config.toml
decoder_norm = "layernorm"
decoder_inner_norm = false
beta2 = 0.999
weight_decay = 0.4
Rows from block 2 of the text decoder, named by matrix and row number. Rows with one number belong to one attention dimension. Each number is 128 + 32 x the weight over its row's rms, rounded and kept within 0 to 255. All counts start at 0. Numbers have three digits each. After the name is the row's rms in percent of the matrix's.
# v: attention query, key and value (stacked) (decoder.blocks.2.attn.qkv.weight, 576x192, the v third), inputs 0-191
# proj: attention output (decoder.blocks.2.attn.proj.weight, 192x192, transposed), outputs 0-191
v.141 096:179103143179173105067124133094191172140114151132084115168134124133137106113154131190073178062187142131049135111118123174112119107092125139096161035141139149159139128121184102078196130095111121111214137120105121108120141156099155130138113148088161172111135185101114141140140166161132052106121113139106090178158113125128123151147113147167091103126104153140136087145087138110169152108144173127182134112057121119169126153125194099122096098131145128058118083126101051124097110144163106104189111140105119166141171124110164056138126153144159151122177182118096108083136120095158165139
proj.141 104:136099112120117136127144128152072107127152089073149122167171145165146066043133110085121125103173111139179130184168197127102125120143130133138070156070133141121127123142128144184124181145163023155173135099113109108119104090123095062148076086164099141136104115136178093092156127090102134163127124126182204102113155115144169171158130093120143190122094160087076153136169108157112108137114131148137167149168119108158096155197095100158136165149156113133122126136137155103096186089139143121123159123147083175132065129112078110077158175106130198104122145095135099121095044141159092139
v.142 117:192126135181099141108113120130168140119116108131155161181075133174129122108085076110071128151146148136078145135098153105137158008097134125154118049125129108107182113170121099119114088087139136038059157167118111100127133168156135150136130169147155138085148110111100132090143091145110142055148101228144106128135114156114090170117114125085151137139092145130126117143141197110103126104142097168142120071183104099137118082150128109132209155170144132119063111124105147132123131150060128141095151100132119104170094099090132106100192105174140173150110178146158123098155117121195157106
proj.142 119:116133079116084102110149146122095123128107047171165148092064174137149073097159130086113099127116136121096104126194186117125130156138122135111114063073104122095194100102132133149131171175149159070148108099109143134180077124111041095162070140111159137119073122109111087131142122110095102161169082086172159150176104179149073145158108113168106093088137161133098167151163186145160158134127126122176163110157128118135083141167159138140169170150146112143116115148074130075137145145156203149076142122176166136172126083072152191061176159092132122130126119102149092135136119127161109129
v.143 128:154125142157129101136121128141208140166138145140163146142091109112097119071091097103071166122143174111097132133141102143164177067124112132163114057097128208143136125157068088074134131070146129124118109115103083132115142123101137173151157154128138157105136124144113163180096109154168080038106128140131107178182069115097150146130127146157135143166067160119123112155072162133108189162141131176101102132067116124140119105117061074143088159194132098137073113162124068087143095141085108116141156135151110144112136119107096140089157096184088124098074132177114066116145107058193141114
proj.143 131:098120113150137033133144161063094092148110113145110101129111190092187094125168121088082122129162157136153109156186181168162141164156161136127159135086067116103169093099148142134087147139167128129152100158143161109202105109130050087096102140116141172135108183093140073121119105128129073221134126107120135110132093132143122183169132088208100097094133141099022119148153098145079143140089147156118139153156157146103123156155141120171201126119098132168121109168184100102093131113183186160115145125161146119106071105133152126123124151080138132107109132113123094173133088095123095129
v.144 076:162122130126101132101131141113123134102088137158082129174171149155124089153205156143160108099146075132113143115140181151131091098145143126135145140165152065098121117120158152142112090137101076090131143145099126140169084148174103082081132148109117122111096163119109041123156107095094143180152114141122092095088125170146132154147109082084119086121160109075140106145172114084148131129104118106143139097195130157158124142140208217105189108062139148098114126096106156112067146119127147092147095088147141127192159108181164111143119164119166148176209140121150233087123139212174133145
proj.144 091:151095126108074158144125120204135158133130099112168135135140105169086133105117141141167111097062080111068133119137139119071104118102085122130066132092192153176103175113114151172161144139045098130151140036121090144107138098123166134173110101152110114133080088158081143150139118148108132054133123103149158153146135132142153082118139141091143171157117174164227156116125167113183134161172140071168112121114076130165133134070084154052090142106173130090144136095120147140119163150143127062097163136125162174132187091084100129104160148132130117157139090097146111086126161200161132135
v.145 113:171164122113172150161165111145143116144128104074115144169116151049076109101111091074123139132100161147139117042169127125107140133182119138147122117163107177097176113208142084106095124103130049062163109127103097118136148131177135094123150147125109107095166120117155152145225137116107110167129125123125073068122155076109161141147143164133177159079108113157127164189099142146068156162115147094142142135089149145133128162105108034111126162064151074137088112158147121051177155157114126172168091088138134143115078163144103152167124129167127099110088161105115097145104124188139130120
proj.145 099:116077094183096115138144163109092110146118111160094089169165139122119122117146131134163088170101132122119145119159162101124092159156090179110083118095108141120140121100105197143150143084159121148240103140102154152137134177116101168157143138163121138134154132057095107169147100201140074157140129110103116100106114084200171146127175164081099116151126112158109155086096126052101117186135112104067132170111093172095116175099158118124147117115165122153156107118097094103154100146090125130188121099152211089085104116073191147176112121095128089098129133131119121111162226129125192121
v.146 087:138164140099075172143134173131100111152166116086107117047081181129099143160094124115183050101110119103137084075105075125173128137128149114149142152146134116100064134198111146164099168166123161143095081093146120141092144085144158189119117112151100145204123125176126187090151138107176125181119142109148140067174150085153084165135144175098125114149168116151110170135089078157179086132137126113153106152073103098133127150115068141126111118102129099139140101122142161127200164125162105181174121210126123106125123164111159102122103109110130106079069071088097111150117112175071091136
proj.146 086:109113092104147151131128115107129091113206167138081099120153083131092114180074117180107134198143166084102170126065078159110138111142139132101155093124163177164098098135121126096151113098044113172131091187116153111149144121140120176130145099114118108104215086163101160146106135168180138092137158112118103118123131080147154114149136151072118080126085092144200128140065109110161142096150148128145119147139163100108176099160148098096098129153088155142109158116101170125199080104097136160175074163114143042117201111174104116185094116140109149088138149174104170119142128091081136140
v.147 097:081124129085105161140115179136096120141176069112138153137150153092162097144219180099167128153098082128174114107088170146139126138162168100129153188156140096100135126073167157161106092170102103132169135117112162133154096160124112115100127127102120130149124113121151123088158118069093176193152142103127115081078178125129100125131148107068150135140157038119132109116145080096140136149119071100123174125134206144101118171107182221107131118060138140104152205099116110109114133119172155118061128080149157158153142153154126122181088171085137135140147111110150163176097162190088123164
proj.147 106:149088126118102157141097125193163186153140128134131145115172087116069157108131127186149153110068086122130176068073088132106140108102118163139118130123180153177085160127106129135168090123054128122122149088149086106109148162124148186144160094155120110130151117141091175138136134161121141054101113141129095139132139144125149067091141156084157169201097139188217147125074133081132099130158125095122088141083085166133161091063117145043052106119154151105159168096128102158176151135101084085116140120132162154136182133135096062167127122158111116124106101140140146089147202162121131127
v.148 087:110055178114163133096148168095102163151083125184161120137218121150183157161196204145139152083142084143110100155111130136100107135100160139039147188113133121133080147103166169119150146139100124184157157130096160145136149095092123118114093103103108145159122126114124126106136121089170130118133127112121118174092121129127156115110129115120073054130165109137152106079138119102209141082126096122109142116155145124156157156132194177129158094131131170094136146084117089185049133119156075134074083154136133093175162121141148120126101141070147155117212129093099132169115129057106190151
proj.148 091:161173165066134192165124062173149166129163153070153149161169104156149130098099171162098192115122075114129103154081124138084160113079150095130137140106131118152109162161152111136143074134076094146109171111153105085089126135101158065150127101106102138130104104188182142092151158096122150073114112138175132130101146075082153096093137131097169167178117139128181096105144107177142119100163074140135124131105146137146152113128130107075121145153145131106115164112187119156093186104154100088107173130134071177188102166152044091089127099179108196153114110108145133144098047144108124099
v.149 083:146149136102197083157202100155103133136089117117135099177196118075090129061160120103148133169117145200151117106172134117021101174159085128106120184141118165114126112186163135131148107099135006106151124136098142122115127117146140042169142130138095060109123098110143101113208121112099187174117138135129108098067140118102203104139128126161130122091116107143142145115177124135096148140118123080093151176146134159131127147116153039142124134104147127176097113131139161115127137130092102157155050093120106103110093133173113203162127096130130107140135146100122122133108132151122145136
proj.149 093:136181117146111099158112129129171134127104124120136112186182143149141113097128152146157092104087135117091102119161104053113128170110064124118142143181063111101149181124141157141163051129192157096190133126121148170038124167100177102150164176133133165098129139089147110138156112159128127140113116145099099121118134063138151093059165148099116095170166106129142147040119114124126137142139084089046129128091086179116083169088150131172175106112144118112128118104124095124093084175081089119148140098134133112113135154099177173150110104133135068151147140083119114156151181139113230078
v.150 078:124169110080122146148142187146126103134129148124155134174155124113084114073137112097138074146130110145165083051150121094115123112156125115156118149163127151102075129193082127217135138095130047089114069111074079105063089117176144180116157116143071099116100089107125138093201067124099228160137129100117147041146172041138162115150152157093139092139164115111119175132180114146135144169134088122139171183093106153109110140129127073139122097132163104089090136121086178103144128128108084128180089150108120142129114156128105148150147112156115156147109102103139088154125145175144145113
proj.150 080:137070114131107054149135150118144142113152131133148080139176133134098119121126148178128059142093168064059101111128062126133144145118062129110166107151132151109204155124102169129157066134125136070182132087138159149107151170109127132172178152146145153123165114089122117186143086166107099121153140106115087170160158041138099116127170136084115091173149110180199176078132121136131146138114107085102115094093142164109121153117108098077113098091152179101097114116098145111144103199114107140100134143174146088108198099133155124196102114119147110127140163126066144162168197119114194118
v.151 105:090088088073114113179137084165055077090165156120106118094190079099160125160135151123177111125093089148199141147163117080112105201157114135143100227117109126138093131076107163177124158160144067203159105112166133115137109121145078080087121114155105062127107110126169101102086142100096153204137153079106179078105157108166160059140138111152137122103162124120120163115189107145086100137082122097092169177164149146119121135131092142124139101096122145170171196125136163165125149100144194102109127115148133118129118132156105190147101135121116119133145117145141129148120140181083112138
proj.151 111:160101181174164138140128124134184150119144192131108145103144079107106208216093125153170113130114124102123120101073044094174117115103099114144149151224131113134088148140131139084152106087133197133099153122149081146065161160143212172099186151127118099142132116125114169154111113141136143098121145184075069144121154109125123112077148136114134139142165090161170101118109131097123106131121096110091100105087121149128140094064103155127122070080135113091118116089154121185141102157112047106150123120098103130105157161157176110179103092165127090163145132176111164145153194141123183124
v.152 086:178064125192151149069065117122163160081141136122055131109082149172109109209083097195098116064146165088058160141111125165233136055070127149126133052160143099132133101133119141098124094091125185109131146153147113140144139192130165162126098124130135127123121175109096133158072181173120071097117121175137064146170133112138059174166120150117141102107113153092141124165094145110128087075120168135152099081126119118148138120136143153119135147098138129107134100134108139144139123119129140123169159142096132114135149123106161084135149165152134127140165199205143144116173144108148171142
proj.152 100:125071109130096162084143153159081114101158094116145154110118113165129067120125113081115136146177092127141136172156211161136114104145140141147050093077174169128123103126084113122098223111107068170141137116086092118206106082138086146110061078161101117159102117119124121098132123118090129137129113126149169115131140153141135182181110107107126174100124136083092127159136135127158146154120164154196158144176149067176106117182096156146119162140125117134128107147108171106136165084184182093130095145132145152153115069102095120038145190107106158096140124131183123102125078165184076145
v.153 088:104157098114124113160138113117131154128143147081133123094130110110111141123076142145113110117097156067127095111148050097117141168095084088138107069112097138159116106131123120133171191126158162126162116127143082098106188081111159176145082123098125116167144124127152170097135155149132073152092111082141199135184136079135104145105130184166134172158183162203113157142133145206182119134134141145133147149066091101121114147136074056147101111205099114111169119131167119178162113128147112154144183221081107145099096173086148082111121112162110120102083118127094058158122093126093060117
proj.153 097:108140115144183139111128126055090107081139137140086105102123124088158110159135141107122144170201189143190105148104088115165117111153116152126132159164110126090143075185135117115115148119207106108101122198126165114106104134159124089112139139147171125113168113157201092147084110136154172168130127134122119105105142084099123209163120112141136109086124085099043130138120114134092105116074117171066164117119190121100110157210137100223133132147134107141085126106125142108167120096100111200153085149088075106137114170140143135137089127133143138101136190189093153123106080057085144117
v.154 116:099083179124146109077155166138141135139116122152127094114185154114136136153212175151181173105144123141127110132099159187139085162139149154091185177142150127136089155123185180093151129154090112182166138094113189183136112134064128101109133137105112130155105176143117126150082149095163151146108158097102091182115118131110138105139136111139118073121139067115132058098078073078153150103127129093105121144122181159138156156099177220102089085050127154116152138107129063116123111112197104112144051113142135126152187110169128144151087142086114122124179111109100161174090155107105162154
proj.154 111:144133149097112159132121109188163147157144146058130133160191102143122123096090132159109166112143070128132154133080156175104145096097141109138149177112155123173062165118132136125133106119043064201127154109147094083104131086092162151105134087160085154148134150149138176078149171130139163089089142135128144123086146102102200090088136145098151216182087140128171100091087062113111130119160153144147109166108099126145172111096096142064099107129122150127146170115196124183095177071146101083139168115130111166120128136153055061127130138160092158129109096094161114111100100183120107121
v.155 094:143074103172089154118090151136169138116158138145136164136074134147113110173065119153096136080125147057098149147130096159228164048084150114167122062100133121156120103118096100110108135102131193144147131157138078105153132154117122203115120132097150185145160158120122151176070131162127046055137105106119132148208090083134094150102110154078142140174112173096138128177073165136114106127150144169139085109081100107129127083135107147117111110180139116105115130156095070113145108135123123104141216154144139160105157123078121090140149176149100132111126138179127127133181107072181132125
proj.155 097:104073126129144108097165142094082085120132131120098117107111127100144122167149109086117166150178121140178148141151173182185118114178161119148111138060149110110147068129092121110072210110081120134117116181157105099237117098146069122093093078124121111173140138102126089108104113098089100172147125130136140134145117167142128207200091107174107134067132143100064119181163145137095128136105163155160144123162203097125167101170107126106117155116115122150131092169161140146146167066174185122116113138155149127133117122163090079116107156108112168108124133166142117151136057119157052181
v.156 096:124086148156152137091149142110152194149173089109110115139131145104140145187141164188123149089142151075074135127094130198127152122067126109080174068142149099160096097093201126092154132120115179113197173158141136124155162142077159163159088116051116160164165162118131162141113171156166034134086108087111105169156103119123086152090112157096108126144146148151139095141081127137181102083123148135159103137091121132150155137123201169103089099135107154082149115119136033116125123139176146138139161151108119181125156161098162036140106171115130101139135171104097120165138099095137115158
proj.156 100:118121109077133195107138110156071096108138095073122125149175096122122101106139128093137182133208096144206151162121175152141143080158141146159085175091160134136108096166131110134084164118114070169116135157119114076151102100127100103122095071154121113138157107164185124079128137093105190143087129157143174114087132147134192174146115128104138167133082141097106123134141094141114093106110121169125161154137146116135128117200096109129108180150130115148153137125144145117142203045126136119144107135102096151147102159175021068109115154161084179108111142140166141091080029148132089149
v.157 085:152099139170159110109109100111143184122119075092108116175109146100113112122071111150075158110141181115063183131147136160129142079087095127086124053129138126152159077143174116063119096069134168075187191173135106099175161160099143115186123120091158122123207155128127105176147161179113060078101079173138090158138102139133096137088097137140130149098084181151135135171080183128102101084134161140188110095083113141135138149125171078114107155144110112115101090134100072105108125159087168156154167100105112154129124158104135079149140146159148108147135214150126150110164116097162108122
proj.157 089:116134112134121163123140144139072095116108076110135157160126139131171066097174127072155143097191112187208141149206206129148117127174121158142048150079121119098137078138110111146098191148186094131155104167080101141166099102134081105138093122140141103124122129128179078103115115106082116198095109137170173104125100169173163180152122120131120124089108137072032130138171134118137115120100121165120165141158142138143091158194127114191151185145135058157149094151102131082117153102126152120137088117140114132159070143110111161065121138118113132130119136123176123107093070120162082133
v.158 105:147148088093122117172114110143156084099095196131143140152139092109104114088113071098087130127117101179147115099193131081163137126159141134189101139149115202089153153151041102178122135113129077132113037084094067099082104116228107122090180163158125104088099112137121119134156094117083153105163141125149143080126157106150178129166157115163144122144138146132138182168169140137089169173136133137078157143127102110132109116134061056146163133159150090124123132149107191116129135116104096114139138120148146131132101109142082212097172097171116175104105095144148076081121139183161152106
proj.158 108:125080144182127035151142136116141148135128150177116094105110193141147162143130120136113051113063159095032105111152082096115088160116116129114145073140119145125174126092135134139147128132121146106173139098154143192105171180142122118146136176115141161139093119089083100188141102164132040138181136084116098128158128074129077125154150110174117099130174112142173143112143164104103172169129131062118134115130139153096107161087126145096160099092130140109104104118120101117132096215146149153109166137159166114099109103081211144153149124079168089117145144119078116183171215096128143127
v.159 097:152143099129103084140159048131147097086111162079075128111144121113100114127110083156146184099094142147139104152175105109096133204152064137166084058130105157140194120097123128095118151126160082143169100146151106107119168147160135071146109170144148084037104222116139097125141150123095072201114094125138130108143120124088130100186102140212133161103142188168126116175117157153092157166139207110128157105128120093131099086102078070135125149149131124131144078157178138103125128148137145089185122116099124186110120122163161123094137134179101128129151116149133094116088108185141104109
proj.159 097:131085152222153143099108138101075102093084162144116147096091176124155174144130108060135094150136152110139104164146127071156074134109093140097077129157090138103088130166141150145128180114194124166176122137120080198111143109132149087109124154173156137123110150076145105153121127131196167149160130117093147098136126087102102144160133112149132156103131131062062141136087143112091112188093135110092192163139086150143090173137137169198147112123158117150115104096100121116112119122076098147182136151100105157081074147061216189139152133104169072144175119130095094084127153098123164128
v.160 097:164100146128118097129183116087137115134121108093135169143133126147115113076170105136163160125134119152140088105119143123116140133190131140141131140114153122133158142201078124132087142110134056117213114155133155115158123141152119122091185151143129083137162103136133124127151113107136163154112155111128102134100169122061183150170160093187135145138115079156134095117117119103139097158153128140128130179076152118149133123104049023131080106097128146146122120106118102153128123106126031092189048134151126056118097168144088060186103111186085124025069153155086103137098115096139180117
proj.160 099:092088129143114082143162169142088125124115167086094159170149088094146096133126140070152129190082045151146146152133215122164148174148064151076058174093144150181072119125086171108162099077180131133169093102100127104158091139161064100186080115140134149156115138090140135102142080166139117082103159170140138119138116095159138149094130098124093146117154154134102175074158130118112140121161072174128155184137140156092109163121104190190101169207091131152144114114115123155121111105124129103136089124095154142109113162104137120161112076170108115145144099109111165103197153107108169088
v.161 067:161124124133105164148176131107131125158116142103194120208098126108136142182107075125145106133132104149126118107118196131122122150173154133175146073145120101120148117155111115147077124153119103038122123173128142124233166144205114174139140127159100125141162140129141111145090109057168134110157148101103172103118110096092124181083136165093116135181161076076142092110160104146137107105124138147137110177133127106089122092148065067142091097147141085158118071107115144078213137109168066127145138116182114129116101128095124131183168132171152140057146179144078187132109135126153063123
proj.161 054:117089122081119085121112094128078124187152127099114101184147128065063108096046147091163175163101114161130158092097160115065081156234155135059139164128130116192104066141143180164149144088157080194122114121113140096135164168129063092133141050158138123157084122154152131102120107114140148051168141139122137135136117136165169058124112140115117169104143141171154175080142137123123170140132099109132146107109083150106109149091148125138089110160131115176133194086103087171179182131124134152112131116149145133087165120119112101172138122134124186127142150158104168082130158120131111114
v.162 084:107027132136166136121159093126098157109134142127053096103082139127117124195037147189133130129150207137100130185148141154161137126094077151108176090150143108167090097102137175138123137129105133123072146081171092145108110120147125145187153094125130149158151129120109063192102111155095100148184149066105108121148092173110150119065096151100158154081118190109143187141102156144107098064112129097133087105090129157105155062103159104104139138103168138125162124141141135049172122143133194117161153126121135134109122129136119116165127174090143073169151136109160181087159139128134087161
proj.162 079:141091135105091152128118145183119161157164096102142146122114156154137154086134103119143196157174157106110142165168146147100054087154164108145146168168146099089154115162087097135096220118106109179160137124146138118190128111100111125092113112115109054134142162114131164082139132111115127121049149087154143104111122153072155119167051134144141128133103175085131090162105067097137177203082106086148093169123160102132132050173082119065114119075078098133137160194142150149115143134135139096151076083097084144137116134132097095138134136096127156154089165102114145140118122126158046190
v.163 083:191084145166098111124178085077125125157091127119106149190118125170139127124090132133149185123142127172114110184119179109096126147144105128123130147142174056170089125169070133148085145121132169111171170172153193089200132119181119121111193137149124096166166131133123072152109071115132179050166125144122139118088095108084147140109157068114060182128099105151125168063108131114152129116146150147149106159149089113138095118122047085148183125143095147170147115086113137161144122116112100121121158144153095089099088081138105059092130083158152180069145176165131110143090095124120136099
proj.163 088:097137165124147081067137137106118125189074184090112137136114162077151098133095092060158143168169140137012134096122130114106099133194116123090093142145122164168100110144099148173087130106166130112129105160118130179073138173118114082178105141130149147154063057153149100089119116178100163059126142111151151123185124126157111188118116108149104110071208114100138119072147146151115192101162102096127153105147087126090141162166128187188127133182107127122113152067172106100133135110125160126146175146108056107139120171110102127147141069134104157155134099091098133127137100127133112144
v.164 097:118131153130133114097114161123113113075089119125163115111180146101171151123170111126125145160127115141122089108122197111164090149136132149151100166166101140081157151179149055142118150106148125120087109129121171110099094125159124124127091167133161054071066165128141049113140103171149191123070148180111136131086163194121080125207163114156095085148140099131093123154148088110088173108100160122121156099145159170147100191127175151175110125113105111140111109085098186127116087087164088141194088086118101108189104160150193133099147086101109100113158107135104121119105202080087091087
proj.164 091:130139116137163163103122149132198143135172155127142146170160105162136101133092124150108117165202128135138145118102124118117119139104121136129135124221144156137070167094137140121112098171159094160150133085089092173082120149124168152137134154145130163139089114160177205137139147112130147119103130133142117107158168041131094143076226155046110162137105062080065101097073074084145124084110145109165120128073089122181079151156133160182112068110154122108151174104096093120075128106107129100158177135162109152124082120185147163060106140172154117141101125085146132128064156119129127119
v.165 078:084168109102079172107081105185125140177138124143171100142072100111128107196056123136096080133135096097119140134032159141134119096101111118151140124149111096126115124098189137146123116181146148057087166153164127147214131126144113158118126125157131123146153131152138191098060167030147142143151107132113188073166115089162072119066094151077128109136130141107120113097145135158127117120125108137138115143166070142099123154142144159146150113145096091144124144121132134110184146147107191136082213165143112194146120093090120193086156141143142147145095143123141178135128106163140051152
proj.165 080:139124106066119131121117080099120119152128118171091065086098142097078130120114123167143138099161184145149098066125082126047114116191163126147151101123131084138201075157160119165106150156123094099059143204155158129102200138112135131128152128156131108108104110188153102169109134119137223158177117082128136162111124191135134096121123156123150164103122117153156133123152139088140140145110188112105148045114101138145114098121121073105119098096219109145104171073126115072205172141113128164123184117150078120086166109148111078118135140117118159136120132134149151094071096165137099128
v.166 076:142123096145160098150115165131144109089162123162152100085134133115135123071124140121117099104133171134131163082166045144137154107128085123135138088125131167114167109104128094130145128110111099150098066075084075133000134106077159125186070117100147140104099057080125087133169145220131092154174130138120126148152128159177182149148109131138147132078173146136136144127122155137142129112101127118129165135058151134157147069179164115124121170154168132092126135222092111107079109150142152159132118094112172167125178177149162131168119162093150095199133096115105134085170145106131123123
proj.166 074:148147122142119133179098149133178095091151087135189136154137090134149135119177111112095114083134140099164118159171170128166132129049114086152136141140116115110127111110131071100194145110131170155150137089111067145170112105095179163075127135102086132111162196080106120100132128055156068121101168146109154114125122144108140101138099138139110105168095149119092139192099127187160102134112133200139110152141149122107125124140144116104189133103043145158144017221107155151065073170182131116106066121129128119163139066131147182131141175103156111107113178130125128180131121125130103125
v.167 078:137118124145167071088069180135112108115109098109154108114168147080166146130136075132099143133145127153109127151111189128133099122142112126176118142130113136105116099141142077127102141072131126155030079135119094140144117158145115135161087128138153085069110137118104028113131081181160159119125128196101182145115129184171088126163128101149107098142148141091104165143187127111019179108100161137121172104129131167129104130154194139149108152169131127122072157118084147114100095100133137133155107058143129166215113152140181159124188102066119098143125117153139164084148169069124077116
proj.167 076:098159096125150117158054148106217117122156158127193108170097103141127081093128113148107106094167116102161136136163105116106118145101128142130151129182103118160071150071147102147113123145153120168146145133121086165058155132087183101103162144111160203164067179158192150161156181062134129135131117123128148081155130089154116113082150129107107140117119082113107095111091146145185112112106144088141106103081098094142090150112137123115149058117110097140169148125128090137061137136135116115154222125125094144131142134211155134083131142129201114151059156065148171180068116118119100130
v.168 100:121113127148184099097050190154111120105135097127151117085134166083141137138129105142100133124147152148119143121141179156158138104094111104168135115147114138101138123135121105112154132107129128137038074061118090136053077137113131145179088115122174110072079120090118054110151104228103156132129153195119139125111141196187095121154120139111137093126132137104131153151145128132056154101110152124126157077108131172138135116162211182129131169117170108090101148164048152088106092125126149131148140062120153156168148179138178148148160130084132061189141111113155153092157187089121108137
proj.168 096:124128106130130163163089163163226143128198113132178106162123146204132065104149118200085120064156147107164146146158124149126146126077156132129162105177170104096095155092166100107142142150124099175157165120110095140122120135080180160098126143110118130140095208137148167138153164055147090144140114106122129088130100112104097090106118139079121145159061100116073137149078099133186110136115158102153081148108148086149118131117133110106151051087094098152131123181111094127065125142179140094141138143144138163159118075159166139081132172096179122144068152093150144173077123100106064147
v.169 073:064153111082120171115100154179146136138119137162235066086139113057149133147136131053126077136131162099146137081111096130150083141155133121167085120140061171104181089098224086144103092108134082143116143144094105148127124129063144126116023149087155134099085110167139132132103141119164103165090105147133156132166114120172097119164094135120155083125126141110124122142173122165120144149072126091112168125138139173135132219163189192132092131121080094123099189143172124138131109132156150160127128146115124141171129119118158201146102150120099119183142123101109133123110137150139072124
proj.169 073:168160098134154203132103107126156134066128105200127106114155074130067203183107135178131134139167116100255125124123081127137157111073128136200124145157109093112195139115138114127147105176076130108110121091156116072121130083121154188068155106132139118086159162151131147187068151096098172115114107152088103115118138150125148105154176170099134148173097124166114067174099131106126051095065142141139134116097105165172115082111136075093100115086166131117111118129105126130160109153105088137110158096166151138106153118159137103113124171148137131097130137133147127138086194166133158091
v.170 079:116204148165142091048045085170134153152120101162096122088120139162120112115162140131113169112140121116131132171111113137065158123092119097056136149104167157162122146131147138071184116075118181133116136180128136151169119139073113069125109135113143047116074153124119174070128159133101167162097092193136122181100123130186097091119093068171099125104143117146125122122142141107152144123146131155134151087192112148155133181144166170113164126118123150082146158103137108196064142115085205118073138110094121164136160098159132123058116107102141133212101108124147127154117082130115161139
proj.170 083:123176106132129138128112111124154099131058161168137116076119152130188102113212111197120073104149195107096089107122096147152163122085122125164144034089154134095136130076158127147098144205110145060086121177123128172060102138097194115148123182112153159103125109152122089147130195102128185202190105096135127143120134171136086125115121102112167108125124105126160076123160146120160106086194145126081135131125118116137164150125120125141177128106163129125151131115135113049123149099136141141120213190130112146133102116136164140114130141114111112127104109107184060117133042154122146116
v.171 092:094084141114115151119125166136109111064115148140143092101170132092212132160082132120106098150147123155113135125091176102211084129107134131147097160199080114128123136131167079175103171107150164139065123090133138133102093098186129132107109120125124104129124125092144061149101088124136154102132143139102181099111126154140061142153164117090098078142151149155108197144169095140075144100080131117126176124112127196129095185130195159173127118149120129143133143099094216149143086115146123133137152149112103123203092157107185180089143104091135107118186155148154140115147180112102029084
proj.171 099:106126124103154169091121145093172162148156140133127136152131119127103140145063112108140150174222139128153154106139081140077080127145134120131122099235123159143121141150110094137122121143158107133127140133110094180062154137158171135118178139130125155161085122179177185155156143107098132100085151120145109105174151093119108146095187151098118151124145074082102090104091087124129135099060135081149127082087103111156082124162131156178112063096143120098104173093138128082115138144099117118177177100152020112116112150180097109092088132147177138145067144097099174144029154141140147154
v.172 088:140186170179145104066050084136145146128096116111091139091131147195133132094197154115177172116136110144133126187162135139073137103103124156079112161083182123161157148126116145088164108110125164154161159127107150130124111176064127094128112148143144100118064155113128124107147145194109158119098103197163043164086132162145114097150105083151088132090099103131129089104097124071143142135159170135148122075156137127165128169147132184110152146099112127127152132084144151171079115117094187090130159108081147112104156077168142060072078092100149125181161084101151086158107105132110188129
proj.172 084:134176115156133164091122150141157104119083162137153165088142197179189104127195112185074089102115159103063134122122143175189163099078161112165119070094177153065107168081160169149098139194108133085118132133108149151089070156111161151141079160116142114123111104147077117123114167154109171169154103114120127160136125121107074137142151119123164107136108115126114084143116122101156114096210161144123092175128114112159158124122113162118148113137125147078143123095166124107094144053145145105099160189137148168164100107081157168114160149122086102117130047114182027141157088112117129130
v.173 069:151115125130128106145169132084136107119140094158147159131139128176078117061146127129130132098151124151146120109132052121128167126156080114113129107110153119106140147165038105174146134099123063111190065114102139112086135076112160120126142125102114092156106066102107144105178126181115171152152164163159124136104171134122208137164151108160106156132171116182140144106135130104181082131141131139153171182090138087151134099164073045111104143129148155107133144154086131166099123118102035137155041116121137064117157197141120086192114133169134132096096088129081119106133112084120221115
proj.173 075:105113136135096066169164166135120105130110162128124130171122082090214082130148140095136116139117099130093140145145192133163170167116060116092118118103124167158068081109102125117176118100196154119146121084079104150151077145137122121166096149123117140126141136061136096064142093116167101097104168138144131113143122124146124146070113116128101115123157145117137163107133131203153115126193081185135166165155148131075132176130148176186174165143049163178156050192124175113087091145207138122097062169111097132149089112118148158161097114130125125134108144133123148141169080096094168098
v.174 091:145209145148091127090075130170130131156072106104148144151149137152135124174163114105145149131116089132128090146110214140105084105121144137160105173144108097113145146169180115116114092142142147070095160171137185125235091164153094147092130167155173057082094178143133104077108097110138193129087099178137132154090131141152040121158151107102097088175097062115113093121138109107113136120137173140141129101194116129141108199134133194170144131107099082178124121057139188138144142097123134117145145125138112086162104101147128112060149077154116156130154133126141127160075140157132103110
proj.174 093:107155121123140153078127105132153132154141169125099115116124155142160095143103131177116117133121126126095118069098081135101142127167141134117123080132200105116124151124173184172102116177102080122104134144112160138056128151127147158160123136141146121139049094198147150155110152175131213140172082128110116148129127080122093095104197156085146169122110081123123113090125121049192140102162173089133117115101083155176127144115126145150115089143203099108131212044126080095165182089112142109116228181152149167125121087119159135075132138151117130144143076105158088074088124114113117128
v.175 101:104190122091115152125079156125130114086075133152189097102180152080188131106178137074144105146114129142150109095114144108137095172168113116161100160153069161076186121118188041160128108121155117143112093136093130151099123127104132132123016174117146101092069135149144108122158119134160158130088126173149150135099133153155080120181154119136106098110149095120096111144169102133106183143102152092135188114147159176129102214139181190143106136124099103119112140124149165148112081140164118155154096073133135145187114158149197182116128068107105107160152102132110143138090187120098077095
proj.175 103:155158097154180184105106141103176139095136145170156138163149106131075157166100120179120134138136105120210153098101111140140161127090145130137147131201102132109098157098149132171140071180135124123109119094115100139093112126131180193101150126141124147110117155153150172169089157085137153113099100159111096095144157082125125097120224160058130166162118088124069094126068110076118067059078130117153105132066085162169090129116176131169102070104182109100139131103084093117105095112108086128144178125202141134127112109177135136106110156180168122093134111115138118149067198136117159105
v.176 095:114106137139185083139129157116111132122127137107089110134204170096134175100139112126123150156125147146108183117218140131083130179105161113095105129136102146107101122099099120119122129122126142210087071082103112124035146099122131096149097109090131179106047152097107087166164094199119090086160141135107134143147084182141140101133093147138101145094159169108125164136109118142077176124119174104112108091126142125141146071140166176131155157153192139107112099162139133074095102136155165151128129060126141165127173086130164163133157126016154077183184086089153146108144172124124135144
proj.176 086:147178134155173131162091132138170102095159154115229137102126131168140168135130118148075111052131180095088154168097133110172091093083178132138167165184086135096101187088157096115102130142099158190142148097136141142133138115071179114077142164107133136147164143135095145125126172062137038124072108143132125094133126120120130116165107105132122057161112114116144097174088115157113139139104113102120056151112141050130143140119163085092137105085093112092141102187144147179048102140155135113144129151135158118153104120138122164135143142105155117062131180113148114217117154135137082167